Rows from block 10, named by matrix and row number. Rows with one number belong to one neuron. Each number is 128 + 24 x the weight over its row's rms, rounded and kept within 0 to 255. All counts start at 0. Numbers have three digits each.
# fc1: MLP up (model.blocks.10.mlp.fc1.weight, 768x192), inputs 0-95
# fc2: MLP down (model.blocks.10.mlp.fc2.weight, 192x768, transposed), outputs 0-95
fc1.118:119173094147154129108170145146129161132124152104112188107147122162160118141121128134152080126138140137107101120131158125149111133141146127137117140165090107115184098149074119137102146142127116134124109127084148137101132121121079085112129108099139120118109098091150068143146155127166165113
fc2.118:156102132146134126064135104123146129137109104121092152192126158152111106130111113139138113128085098141129131095122126137117123149145159112090124159111117112098087147120134111093135087115146146125146144124124112141153160113139150117106113085136156152161100147103116197128125142125134146095
fc1.119:147145115088085092126171123181119145118186128136094128153095158166148112138099137152118140099088152076130134170128154133089127078166114144138155093114119114103136140114116126149166149111114100106086127116127130147147088127072139140143144099119091136126107158107112134095124097125141124118
fc2.119:134080135123124126120107084139166143151095176136127138127097155118118118141108130177147103173093124164148142174137134157133121134112121119154141130069129130133113138143138108112114120097097110124120105136127144053142114154138066120083157133165117102158125150140127083082115121141191131127
fc1.120:182083133148129112149111157120116099125139078147134115131110093147089162136107074144090191115141143116119111159108119133146099151132115110112146123108163109132143125112156086153092125138142104109163129125088142121121176164151099131158115094133145153136134087073107150133138117135111160119
fc2.120:188145126135119095086160052121163116125140100152116142090135135139145140136171081144134122100155109108112159137127103138065145120103176136099173158125119158142089126116101093120098131112169128104165178174129125141113134105125144138149122146126139132117143137116117164118122138112095110116
fc1.121:111115130087137095152129175179141116126115129119155126149133166140095134135133151161114152104116128168096122091151120137145076157150153113100163136125154145119094133125108093130130119142139149107122071138157134133153103135099129102126125149120091123134105122081098131105146122137163159182
fc2.121:123118162165133122091107074112128130119123120114102100114140142119113129128141114129123148119128130142143156173157072195135084116085175118096148126124149162131114130092091120121112113152175112165190135167084110100112139099141159117127106121130108171111131099152143167123114102121135134092
fc1.122:149139122131160111120147120119112130141181139126099132129117096112119143149160140119100184114131139157120135130154145167106096172094132128128110108125090154204111138134106106123137120100128118115111132133160139150159094128122085143160132116091145121081131151089172107175086123135065143146
fc2.122:144162128127167151118122127128117109100118117185177131146121112141094123092137148106099126073078122130138138149102151079093104138131147104107093129140143123111127085160124111103145109160166147127186158112158154147153139082158119136153109103152079085105127131127144139092129138146099153108
fc1.123:137111177089148084123101181105153127135117133141110183125146143192155131137093145099106168137124108141123095132136091132142105118131145185148124101131115096144111159143118110111155139123144152140173135105119073140137126094140131129132157114122128102092158139175131172133115119121114141130
fc2.123:118171117131123116086127134157113094139088109131136086171124107142134120143129114130143106147098127109143189174101118140091143144068110112137171140118149140174135133143139130140143114129101114133139124143167130118167139157116151158117133120176160081114138135106112123137134106131116101127
fc1.124:137135134099148143142133124124179123178090172111149138133121185160085138166113120104095099105145174118105105123108161174174087132112129106102123096097156095118124134117120157132085095150153122113153129109122130116166156136120133134101105104132119105117129158133128157118131141151125091108
fc2.124:135144165150116089161155120075109102085136145118149108152145107102117153133106131131108132129126149113147098103169162066128122149129107122150107109124108077148088105107091177153126133120099160084131100091117146126116181164142134131119136166154129111140085129102146115164114166102137159144
fc1.125:093114117131118163089163155152111117134133101102085139150123141121115129143140178096098148097140119126141141088130137130154149134132120145113175109147126141093109127145118140130103127130136135147100136152120153141135127165128177182158129139097103148154081124113101117124149156134152179117
fc2.125:137108106096125134124149073092082162137188083121145126115148120167159121162113138108159145117131083158114108126143082140078103102097147145124125161202105145158094133105110150136171124143162136112141126149097147102121185120095167118121158105140138135137125154090133141133121120102156136094
fc1.126:129110092119091100118128104129127154155109167174114138049114081143133121116146131133133111118075102116125177129155150158097136148119126123135132151136156161118126119161147130138099085071111108130134086136060144144102138143157124131094127136142124126143151119134113135149097151152148135102
fc2.126:113127099114094120142099107155131156116120163075098151100113104177166106126153155129138151137118125117126126138172120091143111143130127157139129117137155087099136133142153130139103146113134135087137133130142107114114096123120144186117140139098147097127102136107161099104079156150128157142
fc1.127:102195123145107131124100151132104148137099078091120128115096135094158161151150177133110139177165113123118113157142122110139190108153106105119164172118137158129102094138124122134179192142120140121154152147151125136153106126142114136126147105146141152068155104117111099131103119129120112143
fc2.127:124097137185127104129128107133152118132154152174102111133162131093097133131142185090149097110093148134127159155121045119114107136111145129120142134176115123149118110080107148118102155154143075074149129121126155115169140108121133125120114115137167127102133147135156136118164130126123162116
fc1.128:139096142114134147124115134126131156113132099135111115100170134157104110075149171090154073153123103117142074160128106124166101099076124131147116155114182159128132128148141150117110109108152179120187137150107083110099133153109162130135146140119138104132145167094127108140161085096112124127
fc2.128:108115149143131136128143144164142172127134148095129082144125138074128171124180158136081151146123144114134156072116093112072134134134121178120102112132079125143135138121147133092125097140134103147149120124084067138113134130165151147117160117181146126122134122098133203126122151150158118121
fc1.129:128176131126166100153140105138133161110115097131126103153133118164093116112147155109102151106130099136127150120194144105107099147128115097151085139091135102131109174079147147143144158095117149149117122143130153126135154112100102090156127091125144136138138102125156088140101127170162066145
fc2.129:169152136128129106099128137127065162115133141132156099140130119092139115103149160129139158135146141073182104122101187149095080081138154160136150122151120145146106191140128156099112155085137114139086129108128131093150130135151097126127111156100129120113119131123121122103128116096138117137
fc1.130:171084130158117127139095089150150101094135105112133112116124091135109139145145116111111146147144138111131114124087141107131147113152138115114164105110153126116119125113107107158126106156155135143118138130165112139088091145207115160087123098090095118116138166124091159118091129130133144163
fc2.130:125099143127133118126085080142140157135118160144134139129132117129109106146126073172067120103121157097125113151166176133151147118118120146087105135161139121075108159134154159155134110136147126119139128155154110112121120140150122161114147121122135132170145101140110119149085142145120115088
fc1.131:110126100099099153109127147167094154128128128112109040113149152137132081141133137138133161099110149135117124092129148170117172183132152101103092068140101151143153164115156128156121122124127127137105160168128103109110152161129112120120126131125146133158166143129119139106143118133144130110
fc2.131:131150139107154167068124094142133138108145127131141134138153133125150136140154113127111108093142104165154122125144112150097124096124183142111116158144130150125081171068159114125106086117162104103180140168121139153111166098145146148126166106105133141144153141164124178120116104112121129100
fc1.132:056143167097091130121092109093121143101141139150111108122122121139096160146102105149169107124173130168168105123113129151132132123152112141117103151157146132128130144129126116099119139155136156112154119100101107143112130129140108135134133110144125136161176124149124167100112123146134137151
fc2.132:114131106155123111155127085201072127155118143108146146112118137131153105103151127122145125085122153169147114124143120146139145123167120133127107107161107143128109090123096118109143158187141127102124108158172166112147135144130103143141117178143133105098148161100082138124112120100128110116
fc1.133:126149142129146092146142152109134130086144140131135137093108119170142157125109119117128154174167095119120099106130120131154110111152092150090135145108082157174127085133116134167094089096096113157106081158155145108128178111097129107135158084114131121177147153138112120125099162144174149125
fc2.133:165131176144176103121115159137142132114098117138098112083119106103134165118107089150126121119147108148157154089099138110128129118110162121153175098103127170117105146128135138111165132125081135126092094073080124162135168164114151132140106096167135128171120145119135115137150127131082124119
fc1.134:163130148148129098165136113128156110087151171143119137136104141157095151133126085098142106109122129126114118074121168176098131159140155170136135129123110139111112099121124124104131126097131132109140129109154123177156069128162134141107137138173140102129129102108105136113152133122143156094
fc2.134:128178135170120143118070136121101146120102097142145148134160119131122114125129102116096110124108133129111147178144117122117109113143149111138163117139121157123098115125125152105140133110092083146193179156156154088102124139124171172125125096093165109110164148097114149153096111105137097132
fc1.135:172136142137149086140123165138169151132121132148116132117152060149087129128173154165119142152129142176147109113112119163107138139136143109116155069136126157108193088127147146063108103089159093158130155133172147112141129104111125133132134102098126129138106143098155121167138095167134148168
fc2.135:153135130165155134102130093128137106114139109143153109123147155108144146144186118122100123133102114140131149125112085152080094088106118116092094139137124172145092138134106126140141105178157100104177143182084126123096145106125132151146135133134162157116162132163097182131113086108155151092
fc1.136:137135124119093130129095109153151047128138167137130100094117121095129144142123165119135138134144152136123137084171125129128155108151162151130120163142124082155165117144141166149160118098174137146142113114124173168114126163124145116160129138143092140114160093159104123141158149132112130095
fc2.136:183094090165117135105114101165115117127137120125142188117119148124163117123169155138110088116126114125139141136163115134101098088098149130113119167130097163160072126157132104155113108144133135118165093201137119129099140090113117105112120152115170166162153122115088177117139114115146127098
fc1.137:110118183105111134121151147104118126137132164118116124131091126136152113137130128188146123133112088159150134136143148133105181061105130097127102150099121124109112111122107161144100089157138124171108176166092170141105146129126166149085135151164150122188064124143129151092114115110152110121
fc2.137:085144166131105094155109085091113122124147144134134100113098134115138144153162094127123105175132129156119139125116147135120141114164110144127110123152108096085119140107129098120156124142121102163071142125119101132135121139089144123148117151144127156135133157118135133093119132115136129174
fc1.138:113102083142071144118123140101160149093151133143087127109144127097145126122128128130151108149118088128074144122157078142099135096129116125137117089096174111119130117150082138133169110074118118150076125156170107116163117122149083104113155165161141136145139128084148150157169136092107099181
fc2.138:102097111129119132133116136118147135142180152107134151166134124149122065126128163129134159159127122161117127172150140156092158144146127143113126157116118160126134118140154139162144118130135136075096089127103091104164110174134083131149155115114123141083145135105123101110145083129109117123
fc1.139:159144097091085116138087169141171159113145157161137165108099117133144099162114137156113152132119156135167179126132132102165143112141159148157094104162107124146157141141095086112052142135119150138142109151135178145123143101099123091148161085138126143104119140100095093112128132139135143160
fc2.139:142169153096152100140088136140123136157095133123172118154117129173149144173144130114121094158074142121142135139125117148128134111139171118127111112111081122105107122140133113142129110167149137128153163145141148102121169138135129097115152110129098145123119126110156169175174129110069084146
fc1.140:115153101125129137130136118121112137128137125088149119109095097135164098119150152131125092135155079152143129158121109108149140151155129137118137140105113110122132117118129181120119094124159151143120184124104132085106150139173156118127112105096140119153049117120141160148097187117166145106
fc2.140:149119132174145111159140110143136107125150123126133149119123130106105127192143094134163137178126120156113076126115118110133153087115115117121151140163179090138120118130141122146148128151097141077111097132105155123163105114109150119140134115133119092150113129124151131145129067137103134110
fc1.141:099132153116153082137145147085138139107073128101138091106127172148138136118116155124143140145141120120155121141106151107095108128124144144122141161142123115143132140120150126174126098110135100137141133136174150115119092132152131166126110113126179107122137135118050129114134184109122110129
fc2.141:114125123187138146089156134151135123093109085112116148149137151090140148114116098109145106107145155104113152121145119124112126130114192125096136116122135138168084120099151096095125107145176142119167115162113127119152108138095153139131135099155128141106157143152153191096137118122147124110
fc1.142:124151102136156138128177129114132105128149170158136090122079141113156093120131147140123091115147113153144193139149123159134130108098138155155086109171091137112137120101150129118160112134110165137183138137109133127127109166131134106115134141128113086154138134137091139102133105146171128150
fc2.142:141150119117123145162151166139121083099103135096136112126172131157140137114109121130090127138136133152161095140126143114124152107120132114122167107126137106087112136112137156104111101172087088138156147119093088149155124103157123132137125099096072128159147107089144072117141167173118123105
fc1.143:185105174138154073098151089124135122117118140141106145165127148113152141094124105113158184151183135174116099126123112107160109125128164137156145150113109156140103161090177163151112092102106094138123156154092106104117153094137157108120140103138138127113164102172101138144125099166109154119
fc2.143:115116155172110150118111096113103117110117133141116154133097156158161154122152133112120104135094099125117181128145105110096115095066166114118152139111105197176097126099125141123130080158125082124127153156119163157095149130095142138145122134162177168110123130117115165134127122119116114099
fc1.144:133134120108115138117120095151093085152093086121141111127079148147140121168125164140148129118060198131083168101114112114145147123141086160160164096112112165118126094151126168160119114164135152127124126141097137113172134131147101145082114156129098078143120129156158112116105092123098140123
fc2.144:105149163101124110141105115171130129167092104144091139110116117146114120172098083130162130139109135125110089137152132119186125117103135145138140158145134120116111049154114138136126102123145128166145135100099165096153115124111086117141109083135138147142166072145126144152078113135191130165
fc1.145:104118133135132120130167133116101122127112110124128119137114138174116118130134162152151141107125134139141149119170119107132162112146128104179104083132122135096165121127133149153130084116111118157121092133153120132133174121107141153161157135155099145131079093090107097103106123130114147101
fc2.145:116108133124123114122115122094097129192095121116092146160140137140134137093164129138118137117136140154136135119108134068110137094097161124117109106117097085106076127157101130119110119147157108115124107119132154103175162092150138110176110157112160119170138114172148203157153131121161098139
fc1.146:139123118064135100143107108135138099144166150115086100124124194101115161122170118150131127124071158114100105113149186163119134156122166120124109119072122110101139118125142122121134117132141139185086120146110118127158132099103115109095149109100159111129105147135134161159084150116121148123
fc2.146:135173125166138127108132124110128099103130119134172151171147135130125128089136129158135122134158098112122108154140142132097072090106159117115124134124118115144120116093148125152126105158108109097119167114158109117145164148125102143137102118107126175117118124163131153121096136157143137120
fc1.147:121103126113107120121170113132164170114140113115099159108118159094100132141139070172142170121120158184091121116139100150130152112151110145087149099127088134113127097127102124146103110124112093073068100154171147143131145160110124148169140150120097118114118129086131128110157126172141126136
fc2.147:111118113131158117121099089116113095130120105165173187126169135135138132128133132115145131134141138110151135173125122128121092152086168093084085136114137127141100133114086133169127103104144118126136135145131132125111115074171118152137161149134135113141182155129112123158149156093089140144
fc1.148:149128144126123114130129153150166151160110127144139140097133138101135152131136116121100107132115108135086152149118168138126121117123143067121146138144096144095138116118131134120131101136076132124131120108094076087148139108118139152154162179087111125141109129109140125160133112138127091103
fc2.148:138139120166142137142100100109099143115106107135145122122162163120155138112151132120115123106101116169160112104132094153103119102065148106101143115137094191144090126093118095117128146131138110100202135147117148093120174098104110127149101072107164128131147141127117175130130102099163172094
fc1.149:109131062145097087111146128168154139119117100099160140101112104134123175148126127153144133138108128072145150111136146128158097144129141148133129128142155129131098131085127083146145146103112100157150153141104136124152091150088123161115111104093107118129150133125133126109119107140187131113
fc2.149:117127142136153145102131126145129133134112172108124157116103146126112133131133103125079110182108172113153175153145089119138134117091129182132155105084106095121145071127129118126209130113165156127103118137150105096104093117089135109135108117146145120142122124117136068132106097128144123141
fc1.150:103069110110151091128096144201108111119143157108114128117133128114156140101111112151116146127109132096140121111142147120154060145131096133113150149154109115108108115163121114110163129136118111088116096155167137144148125112173140144109112135130094100120121124118096185140134140122201126139
fc2.150:128109117157139108094138131131137141097101124125165117115098162108126114136123113095134084135125121125136173128153144156099138083111127152103153091130121132162134108071107128140130141164116097121118093148099078176116166137162116137131176096105115154132148182135134109109145132165137145076