Rows from block 8, named by matrix and row number. Rows with one number belong to one neuron. Each number is 128 + 32 x the weight over its row's rms, rounded and kept within 0 to 255. All counts start at 0. After the name is the row's rms in percent of the matrix's.
# fc1: MLP up (model.blocks.8.mlp.fc1.weight, 768x192), inputs 0-95
# fc2: MLP down (model.blocks.8.mlp.fc2.weight, 192x768, transposed), outputs 0-95
fc1.489 013 [111 173 132  93 144  86 116 151 143 184 118 133 148 124  97 143 148  96 106 109 113 161 109 126 161 148 116  79 142 169 151 182  70 122 125  93  94 110  65 160  98 199  85 119 101 128 120  97  99 138 147 102 111 106 130 111 136 110 137 149  63 163 142 130 153 173 161 208 120 115 150 138 180  83 162 157 134 105 126 145 129 109 111 144  93 128  84 139 102 146 100 139 178 136 133 178]
fc2.489 013 [113  86 144  94 115 107 152 124 105  99 150 142  83 116  61 182 131  97 134 212 174 162  90 111 107 102 177 109 157 120 160 129 155 109 120 151 168 151 143  75 111 116 122 125 100  83 114  99 181 147 155 168 124 157  91 146 115 151 165 135  86 144 121 152 138 118 121 122  88  95 177 134  72 115 149 152 117  92 152  83 140 145 182  77  88  80 161  73 173 135 149 120  93 119 141 123]
fc1.490 137 [158 135 116  72 134 145  99 184 133 131 127 103  72 115 145 179  91 136 165 140 193 144 122 120 102  97 116 133 121  86 142 127  99 137  85 100 106  69 135  47 119 161 130  48  67 148  98  66 109 169 164 194 141 101 112 142 107 155 129 188 176 117  83 165 119 159 144 106 152 107 138 167 151 140 191 139 142 103  95 157 159 128 101  95 115 160 110 162 126 129 157 137  69  99 164  95]
fc2.490 153 [109 114 108 146 109 156 152  87 170 134 158 136 148 117 196 118  87 224 117 137 141 132 141 134  99 130 129 168  43 126 123 123  94 153 146 130  76 122 174  86 129 128 133 131 158 141 129 109 154  92 121 109  96 180 169  89 128 129  99 101 101 187 184 126 129  67 120 110  45 164 132 213 162 165 146 145 124 168 159 117 123 125  71 154 166 156 163 109 127 142  89 148 151 110  74  76]
fc1.491 073 [124 128 179 166  84 213 166  87 155 180 133 128 156 176  75 153 111 125 119 133 140 200  95 117  89 156 107 131  93 155 111 138 146  79  94  96 115  89 170 157  95 121 135 157 100 165 128  70 152 121 100 117 162  73 176  87  99  83  70  46 110  81 155 105 137 133 157 152 144 126 163 104 144 129 185 134 138 147 149 138 126 153 128 154 142 128 104  98 159 109  62 144 181 127 134 109]
fc2.491 064 [ 97 171  80 176 159 114 106 138 146 152  94 120 174 148 158  74 145 121 113 149  74 179 104  54 164 151 176 190 138 124 100 184 109 111 109 140 151 126 109 134 139  68  97 119 151 165 127 111  95 168  90 116 128  79  99 148 148 171 139  93 189 123  96 113 155 125 143 102 171 148 118 153 101 158 106 111 135 198 154 158 154 132 166 150 176 107  83 157 159 178 113 114 135 151 155 142]
fc1.492 119 [149  73 152 123 155  95  85 144 112 102  89 193  93 121 105  94 128 140 122 131 160 184 181 119 107 118 185  48 108 148 128  99 122 116 122 143 136 189 121 153 130  59  75 137 139 102 193 153 146 138  91 133  82 126 100 118 194 194  97 185  57  71 156 150 140 127 161 167 100 183 121 125 148 136  94 155  89 174  91 166 120 148 155 106 147 119 101 111 108 119 169 134  45 121 137 175]
fc2.492 111 [160 143 153  63 193 165  82 146  87 125 139 162 127 153  15 132  87 107 100 124 128 103 115 126 130 157 170 134 119 122 132 126 121 107 160 107 161 124  83 145 147 168 122  77 138 122  58 107 172 129 189 153 210 129 143 152 155  83 150 126 132  88 105 121 129 123 153 156 131 108 151 114 109 163 168 168  75 147  86 158 152  94 119 106  90 132 162 106  92 161 155 160 110 102  67 119]
fc1.493 012 [168 108 163 125 112 124 152  63 156 141 140  93  92 205 161 110 127 150 170 154 105 149 100  90 132  76 117  88 198 157 117 148  88 109 120 152 122 141  80 141 134 141 166 106 177 122  95 110 137 176 146 115 117 174  48 134 123 105 167 181 168 126 115  43  81 157 146 129 107  75 137 132  91 152 108 185 113 125 150 177 171 138 155 113 181 139 154 131 118 120 121 144  47  84 119 149]
fc2.493 013 [133  90 177  95  86 102 172  97 116 154 197 203 140 155  93 101 164 169 117 191 127 113 107 156 114 133 141 106 178 143 121  93 178 121 151 186  92 158 158 144 115 131  87 124 193 151 106 124 156 142 126 114 125 107 160  76 148 146 126  73  89 119 110 171 117 132 113 135 129 142 136 104  63  99 125 151 114 127  50  97 126 153 143 103  28 165 183 140 119 154 172 143 130 117 144 121]
fc1.494 011 [131 168 148  73 168 108 106 104 188 154 141  97 117 141 148 141 122 116 135 139 125  98 174 115 125 149 168  90  86 138  88 112 151 136 134 115 129  99 178 176 142  77 232 198 105  63 129 117 148 101 152 131  90 116  70 157  88 184 105  99  95 103 131 126 105  95 159 151  98 129 112 190 103 145  93 140 127 132 102 113 163 128 150 168  79 200 196 173 109 156 129 130 143 135 122 142]
fc2.494 012 [122 141 156 173 143  95  84 103 108 104 173 167 137 191 116 107 153 168 149 139 128 132 119 155 143 114 237 156 182 124 126 131 182 117 162 136 141 161 112  92  80 160 171 105 122 167 106 155 109 180 112 174 129  85 175 107 161  78 154 136 133 166 127 145 140 102  85 163 121 135 113 157  91 103 104 109  92 124 170 125 143 127 119 212 126 129 122 128 158 105 139 172 100 176 134  69]
fc1.495 075 [116 108 119 112 114 121 104 104 193 127 164 175 162 100 105 125 135 122  90 129 121 195 154 103  95 120 155 138  65  72 163 187 106 143 115 124 107 113 173 114 145 160 137 107  45  61 118 132 143 133 120  82 134  99 146 108 143 130 132 153 137 161 144 175 124  66 167 168  93 156 164 125 118 134 133  86  64 154  96 137  58  39  77 120 104 171 171 126  95 158 120 173 206 145  99  95]
fc2.495 070 [177 118 136 136 109 142 108 118 133 137 160 119 193 107 154 135 178 113 110 145 142 129 175 137 119 165 115 116  77  49 123 157 104 120  65  77 175 172 110 143 137 154 187 161 122 187 139 171 126 119  91 123 163  68 162  95 150  97  87 143 131 104  94  86 139 129  95  86 137 137 120 119 190 118  93 107 149 131 117 136  92 104 124 137 137 119 141 133 222 133 110 144 148  87 118 108]
fc1.496 027 [105 135 166 145 134 107  47 117 162 127 117 136 175 115 158 143 116 120 143 132 173 158 190  80 113 120  42 114 140 135 135 132 116  96 187 153 103 167 121 134 131 126 182  80 108  48  54 142 138 108 102  62 104 127  80 177 167 140 155 140 104 134 217 158  93 159 150 177 160 139 100 118 128 176 123  88 158  72 118 174 118 125 146 151 141 159 148 147  87 139 137 155 118 192 104  84]
fc2.496 027 [158 163 143 144 119  66 160  86  80 111 130 115 106 183 182 114 102 116 112 141 129 207 116  73 105 115 123  93 107  96 175 149 104  67 159 192 169 120  77 196 126 119  42  52 119 156 173 167 148 154  81 141 143 127 156 106  99 182 112 102 118 163 132 151 122 139 100 143  72 126 101 139 127 159 110 149 141 152  51  72  78 190  91 125 152 114 140 103 127 117 155 188  95 154 145 107]
fc1.497 168 [136  74 154  68 131 105 153  81 124 146  83 109  92 116 145 165 168 139 151 133 111  84 197 142  70 142 109 134  81 101 104 144 162 135  68 187 149 133  97  92 133 152 132 123 123 139 129  99 129 117 165 165 139 132 180 176 118 129 164 187  97  88  92 163 100 144  84 143 108 126 202 103  78 165 130 167 188 140 131 146 116 162 157 122  81 104 139 120  95 168 131 124 156 119  97 130]
fc2.497 187 [107 195  81 166 107 123 100 187  68 131  90 118 103 142 174 139 114 148  54 110 124  88 126 131 175 110 133 168 131 161 133  46 123 154 139  94 148 154 110  97 167 124 165 120 155 131 157 134 136 132  82 127 137 111  93 150  48 173 105  94  80  82  29 214 136 123  93 171 131 131 118 137 151 107 163 110  94 130 104  90 171 210 120 130  91 160 104 155 148 180 202 148 157 116 101 113]
fc1.498 212 [105  73  98 112 116 121 124 155 111 120 153 127 143 183 107 168 122 131 171 167 122 121 135 130 161 179 126 166 188 207 120 114 161 165 115  88 116 139  62 158 159 129 106 180 127 109  99 137  88 115 169 183 194 142  80 127  94 126 157 167  85 125 127 129 128 133 106  74 152 111 106 198 130 137 183 122 104 154  94  93 114 149 114 147 117 124 136 100 128 128 114 111  82  61 145 139]
fc2.498 219 [118 147 176 154 153 114 110  70 167  82 128 112  94 126 132 171  94 104  85 115 172 168 118  69 153 158 138 129 168 180 113 127 159 171 142 102 163  73 168 133  93 130 116 172  83  98 155 133  85 113 168 110 105 160 138 163 135 118 135 123 122 122 135  90 149 113 111 144 211  99 132 114 185 129 102 110 108 110 167 123 163 143 179 151 139 208 191 158 153  88 153 122 145  88  56 154]
fc1.499 173 [190 112 118 162 150 104 145  78 119  98 169  49 204  94 130 150 103 109 139 106 124  78 135 175 109 135  91 111  82 123 128  96 112  82 175 147 106 125 172 121 118 198  96 123 165 100 127 170 121 166 113 123 191 145 129 159  95 154 138 146  95 148 150 131 141 124 172  85 139 121 130  69 114 170 110 154 156 138 136 132 123 132 122 141 151 129 116 181 120 146  58 154 156 149  95  97]
fc2.499 192 [110 192 112 137 138 134  93 143 127 140  88 145 101 122 110 150 119 156 183 169 113 122 135 109 160  89 116 177 118 135 103 132  93 152 122 148 125  94 123  79 178 146 109 204 172 140  76 130 146 141 119 118 123 171 108 104  54 154  91 128 121 111 117 126 197 134 116 148 106 158 123  96 127 119 129 126 101  92 126 109 164 139 204 102  66  74 116 115 123  99  82 130 182 104 129 118]
fc1.500 007 [181 126 151  87 176  82 151 134 152  88 101 152 126 185 161 101 155 112  97 125  78  95 158 130 131 196 144 128 115  97 142  95 180 128 133  96 164 145 136 104  85 189 135 143 134 136 125 221 116 155 155 147  68  70  16 141  52 120 117 196 166 102 157 171 112 119 115 101 128 121 189 122 140 114 105 130 124  99 144 118 133 126 121 101 106  96 120 142 175  88 177 108 164 148 154 139]
fc2.500 008 [108  90 169 128 129  95 162 104  63  84 164 192 108 156  82 124 121 122 189 135 136 150  86 167 131 118 135 169 180 185 110 122 133 148 160 148  96 160 135 107  84 127 118  47 139 185 194 162 118 186 102 217 135 107 123  94 112 167 142 165 120 129 179 136 163 118 145 159 160 128 110 159 130 135 141 105 168 134  98 119 153 133 143 110 110 119 161  98 170  86 170 163  82 146 116 214]
fc1.501 043 [103  95 154  87 118 134  91 163 152 106 149 109  70 130 152 134 141 134  90 110 159 119 123 160  95 127 163 119 153 137 136 165  92 143 137 135  76 127 202 144 127 183 108 121 109 153 194 162 163 151 170 121 124 161  73 139 123 139 127 153 144  93 135 165 132 110 116 103 114 185 144  79 125 118 185 157  73 123 159 115 126 151 205  82  85 104 115 105  84  74  96 176 144 147 131 174]
fc2.501 039 [179  75 135 152  95 166  58 122 119 159 164  60 133 143 204  85 128  82 130 119 108 103  65 118 113 125 147 105 120 196 142 145 175 137 106 112 111 128 118 143 152  66 100 138 115 132 115 109 128 161 114 174 136 128 120 169 163 142 125 102 141 179 133 152 135 106 125 114 169  83 101 192 134 101 136 139 129 102 143 148 148 149  91 105 154  77 152  82 145 167 166 183 178 115  97 161]
fc1.502 010 [123 129 123 123 111 169 108 160 146 185 126 146  94 177 165 141 206 132 173 117 116 114 142  85  96 117 134 164 168 132 102 127 128  92 114  91  87 179 103  79  90 138 160 174 104 191 127 147 105  88 116 110 132 152 132  88 132 134 112  81 105 104 155 146  92 177  66  94 130 145 115  93 167 107 134 101  79 153  88 107 112 151 127 120 116 110 144 106 143 105 135 112 120 130 138 107]
fc2.502 010 [102 157 133 149 168 104 142  98 187 148 191 145 115 206  62  93 108  74 112 138 123 169  86 146 188 108 153 195 193 178  96 148 126  89  75 147 121 127 130 117 136 144  82  78 127 121  93 109 151 176 171 118  93 144 116 103 100  62 101 119 114 126 130 143 173  97 135 163 143 132 119  96 142 119 143 130 199  76 152 117 138 163  91 112 102  65 115 165 114  91 192 150 115 167 117 108]
fc1.503 201 [105 211  91 159 110  31  98 152 135  91 125 111 155 162  66 138  85 148 130  76 166  85 183 115 146 118 144  98 130 151 114 108 114 116 174  94 104  63 103 107 179 152 137 184 169 134 140 147 137 107  94 168  93 108 160 126 111 132 152 149 206 125 102 211 109 137  74 165 129 109 116 155 161 159  62 171 164 149 137 140 107  82  92 119 162 162  86 133 172 154 124 112 118 160 140 105]
fc2.503 181 [ 95 164 130 136 144 154 138  95 157 143 106 114 115 128 107 114 130 136 145  82 109 225 109 128 162 132 129  69 128  87 126  53  68 116 199 113 142 170 207 116 121 133 129 123 165 113 124 129 110 120 115 149 120  87 147 129 126 170 120 129 109 110  83 118 132 118 143 158 203 128 149 139  92 130 118 109  99 132  93 175  90 228 113  84 146 115 109 151 188 135 146  89 143 139 147 142]
fc1.504 011 [150 129 166  97 190  81 119 138 106 137 157 140 140 153 106 110 115 111 212 115 126 135  79 148 139 135 148 130 105 140 119 123 154 196  95 103 118 116 141 162 115 111 105 123 188 132  93 163  96 124 123 133  86 174  95 104 116 102  96 174 106  72 144 135 145 155  69 144 137  84 129  98 121 123 133 151 103 176 107 130  92  65 192 150  56 154 191 113 150 105  88 125 177 135 131 202]
fc2.504 012 [140 138 133 157 107 119 151 108 132 165 140 142 130 185 184 152 152 147 204  89 111 127  50  92 145  88 106 117 140 131 113 187 106 182 158 107 152  95  76  95 108 131 123 113 101 146 165 183 171 136 141 113 137 117 117  91 182 143 137 116 163  94 125 111 116 130 137 131 137 148 181 170  98 148 119 150  74  70 178  93 107  91 171 152  61  85 129 112 147 157 170 165 119 151 144 128]
fc1.505 148 [148 183 149 179 157 116 144 179  86  72 150 175 167 109 143 134 195 200 107  82 136 104 142  99 140 160 122  74  86  95 121  81 144 132 175 135 107 133 134  56 124 105 147 147 177 157 179 140 143 143 161 163 139 161 105 178 136 169 126 193 146 164  64  74 174  84 129 132  62 141 149 106  98 122 122 123  95 148 160 156 114 124  91 139 143  93  91 148 104 155  91 135  98 135 100 153]
fc2.505 159 [110 141 185 114 144  94 143 135 119 174 110 141 143 144 158  98 192  95  99 195 157 127  96  63 143 163  95 136  69  90 176  57 112 132 126 106  80 157 120  22 173  99 183 146 138 148 129 120 131 153 169  79 135  98  97 172  82 104  93  93 118  74  98 118 129  93 130 114 141 134 156 168 102 117 155 175 133 119 176 150  47  95 149  87 112 154  80 147 144 108 125 160 154 200 120 161]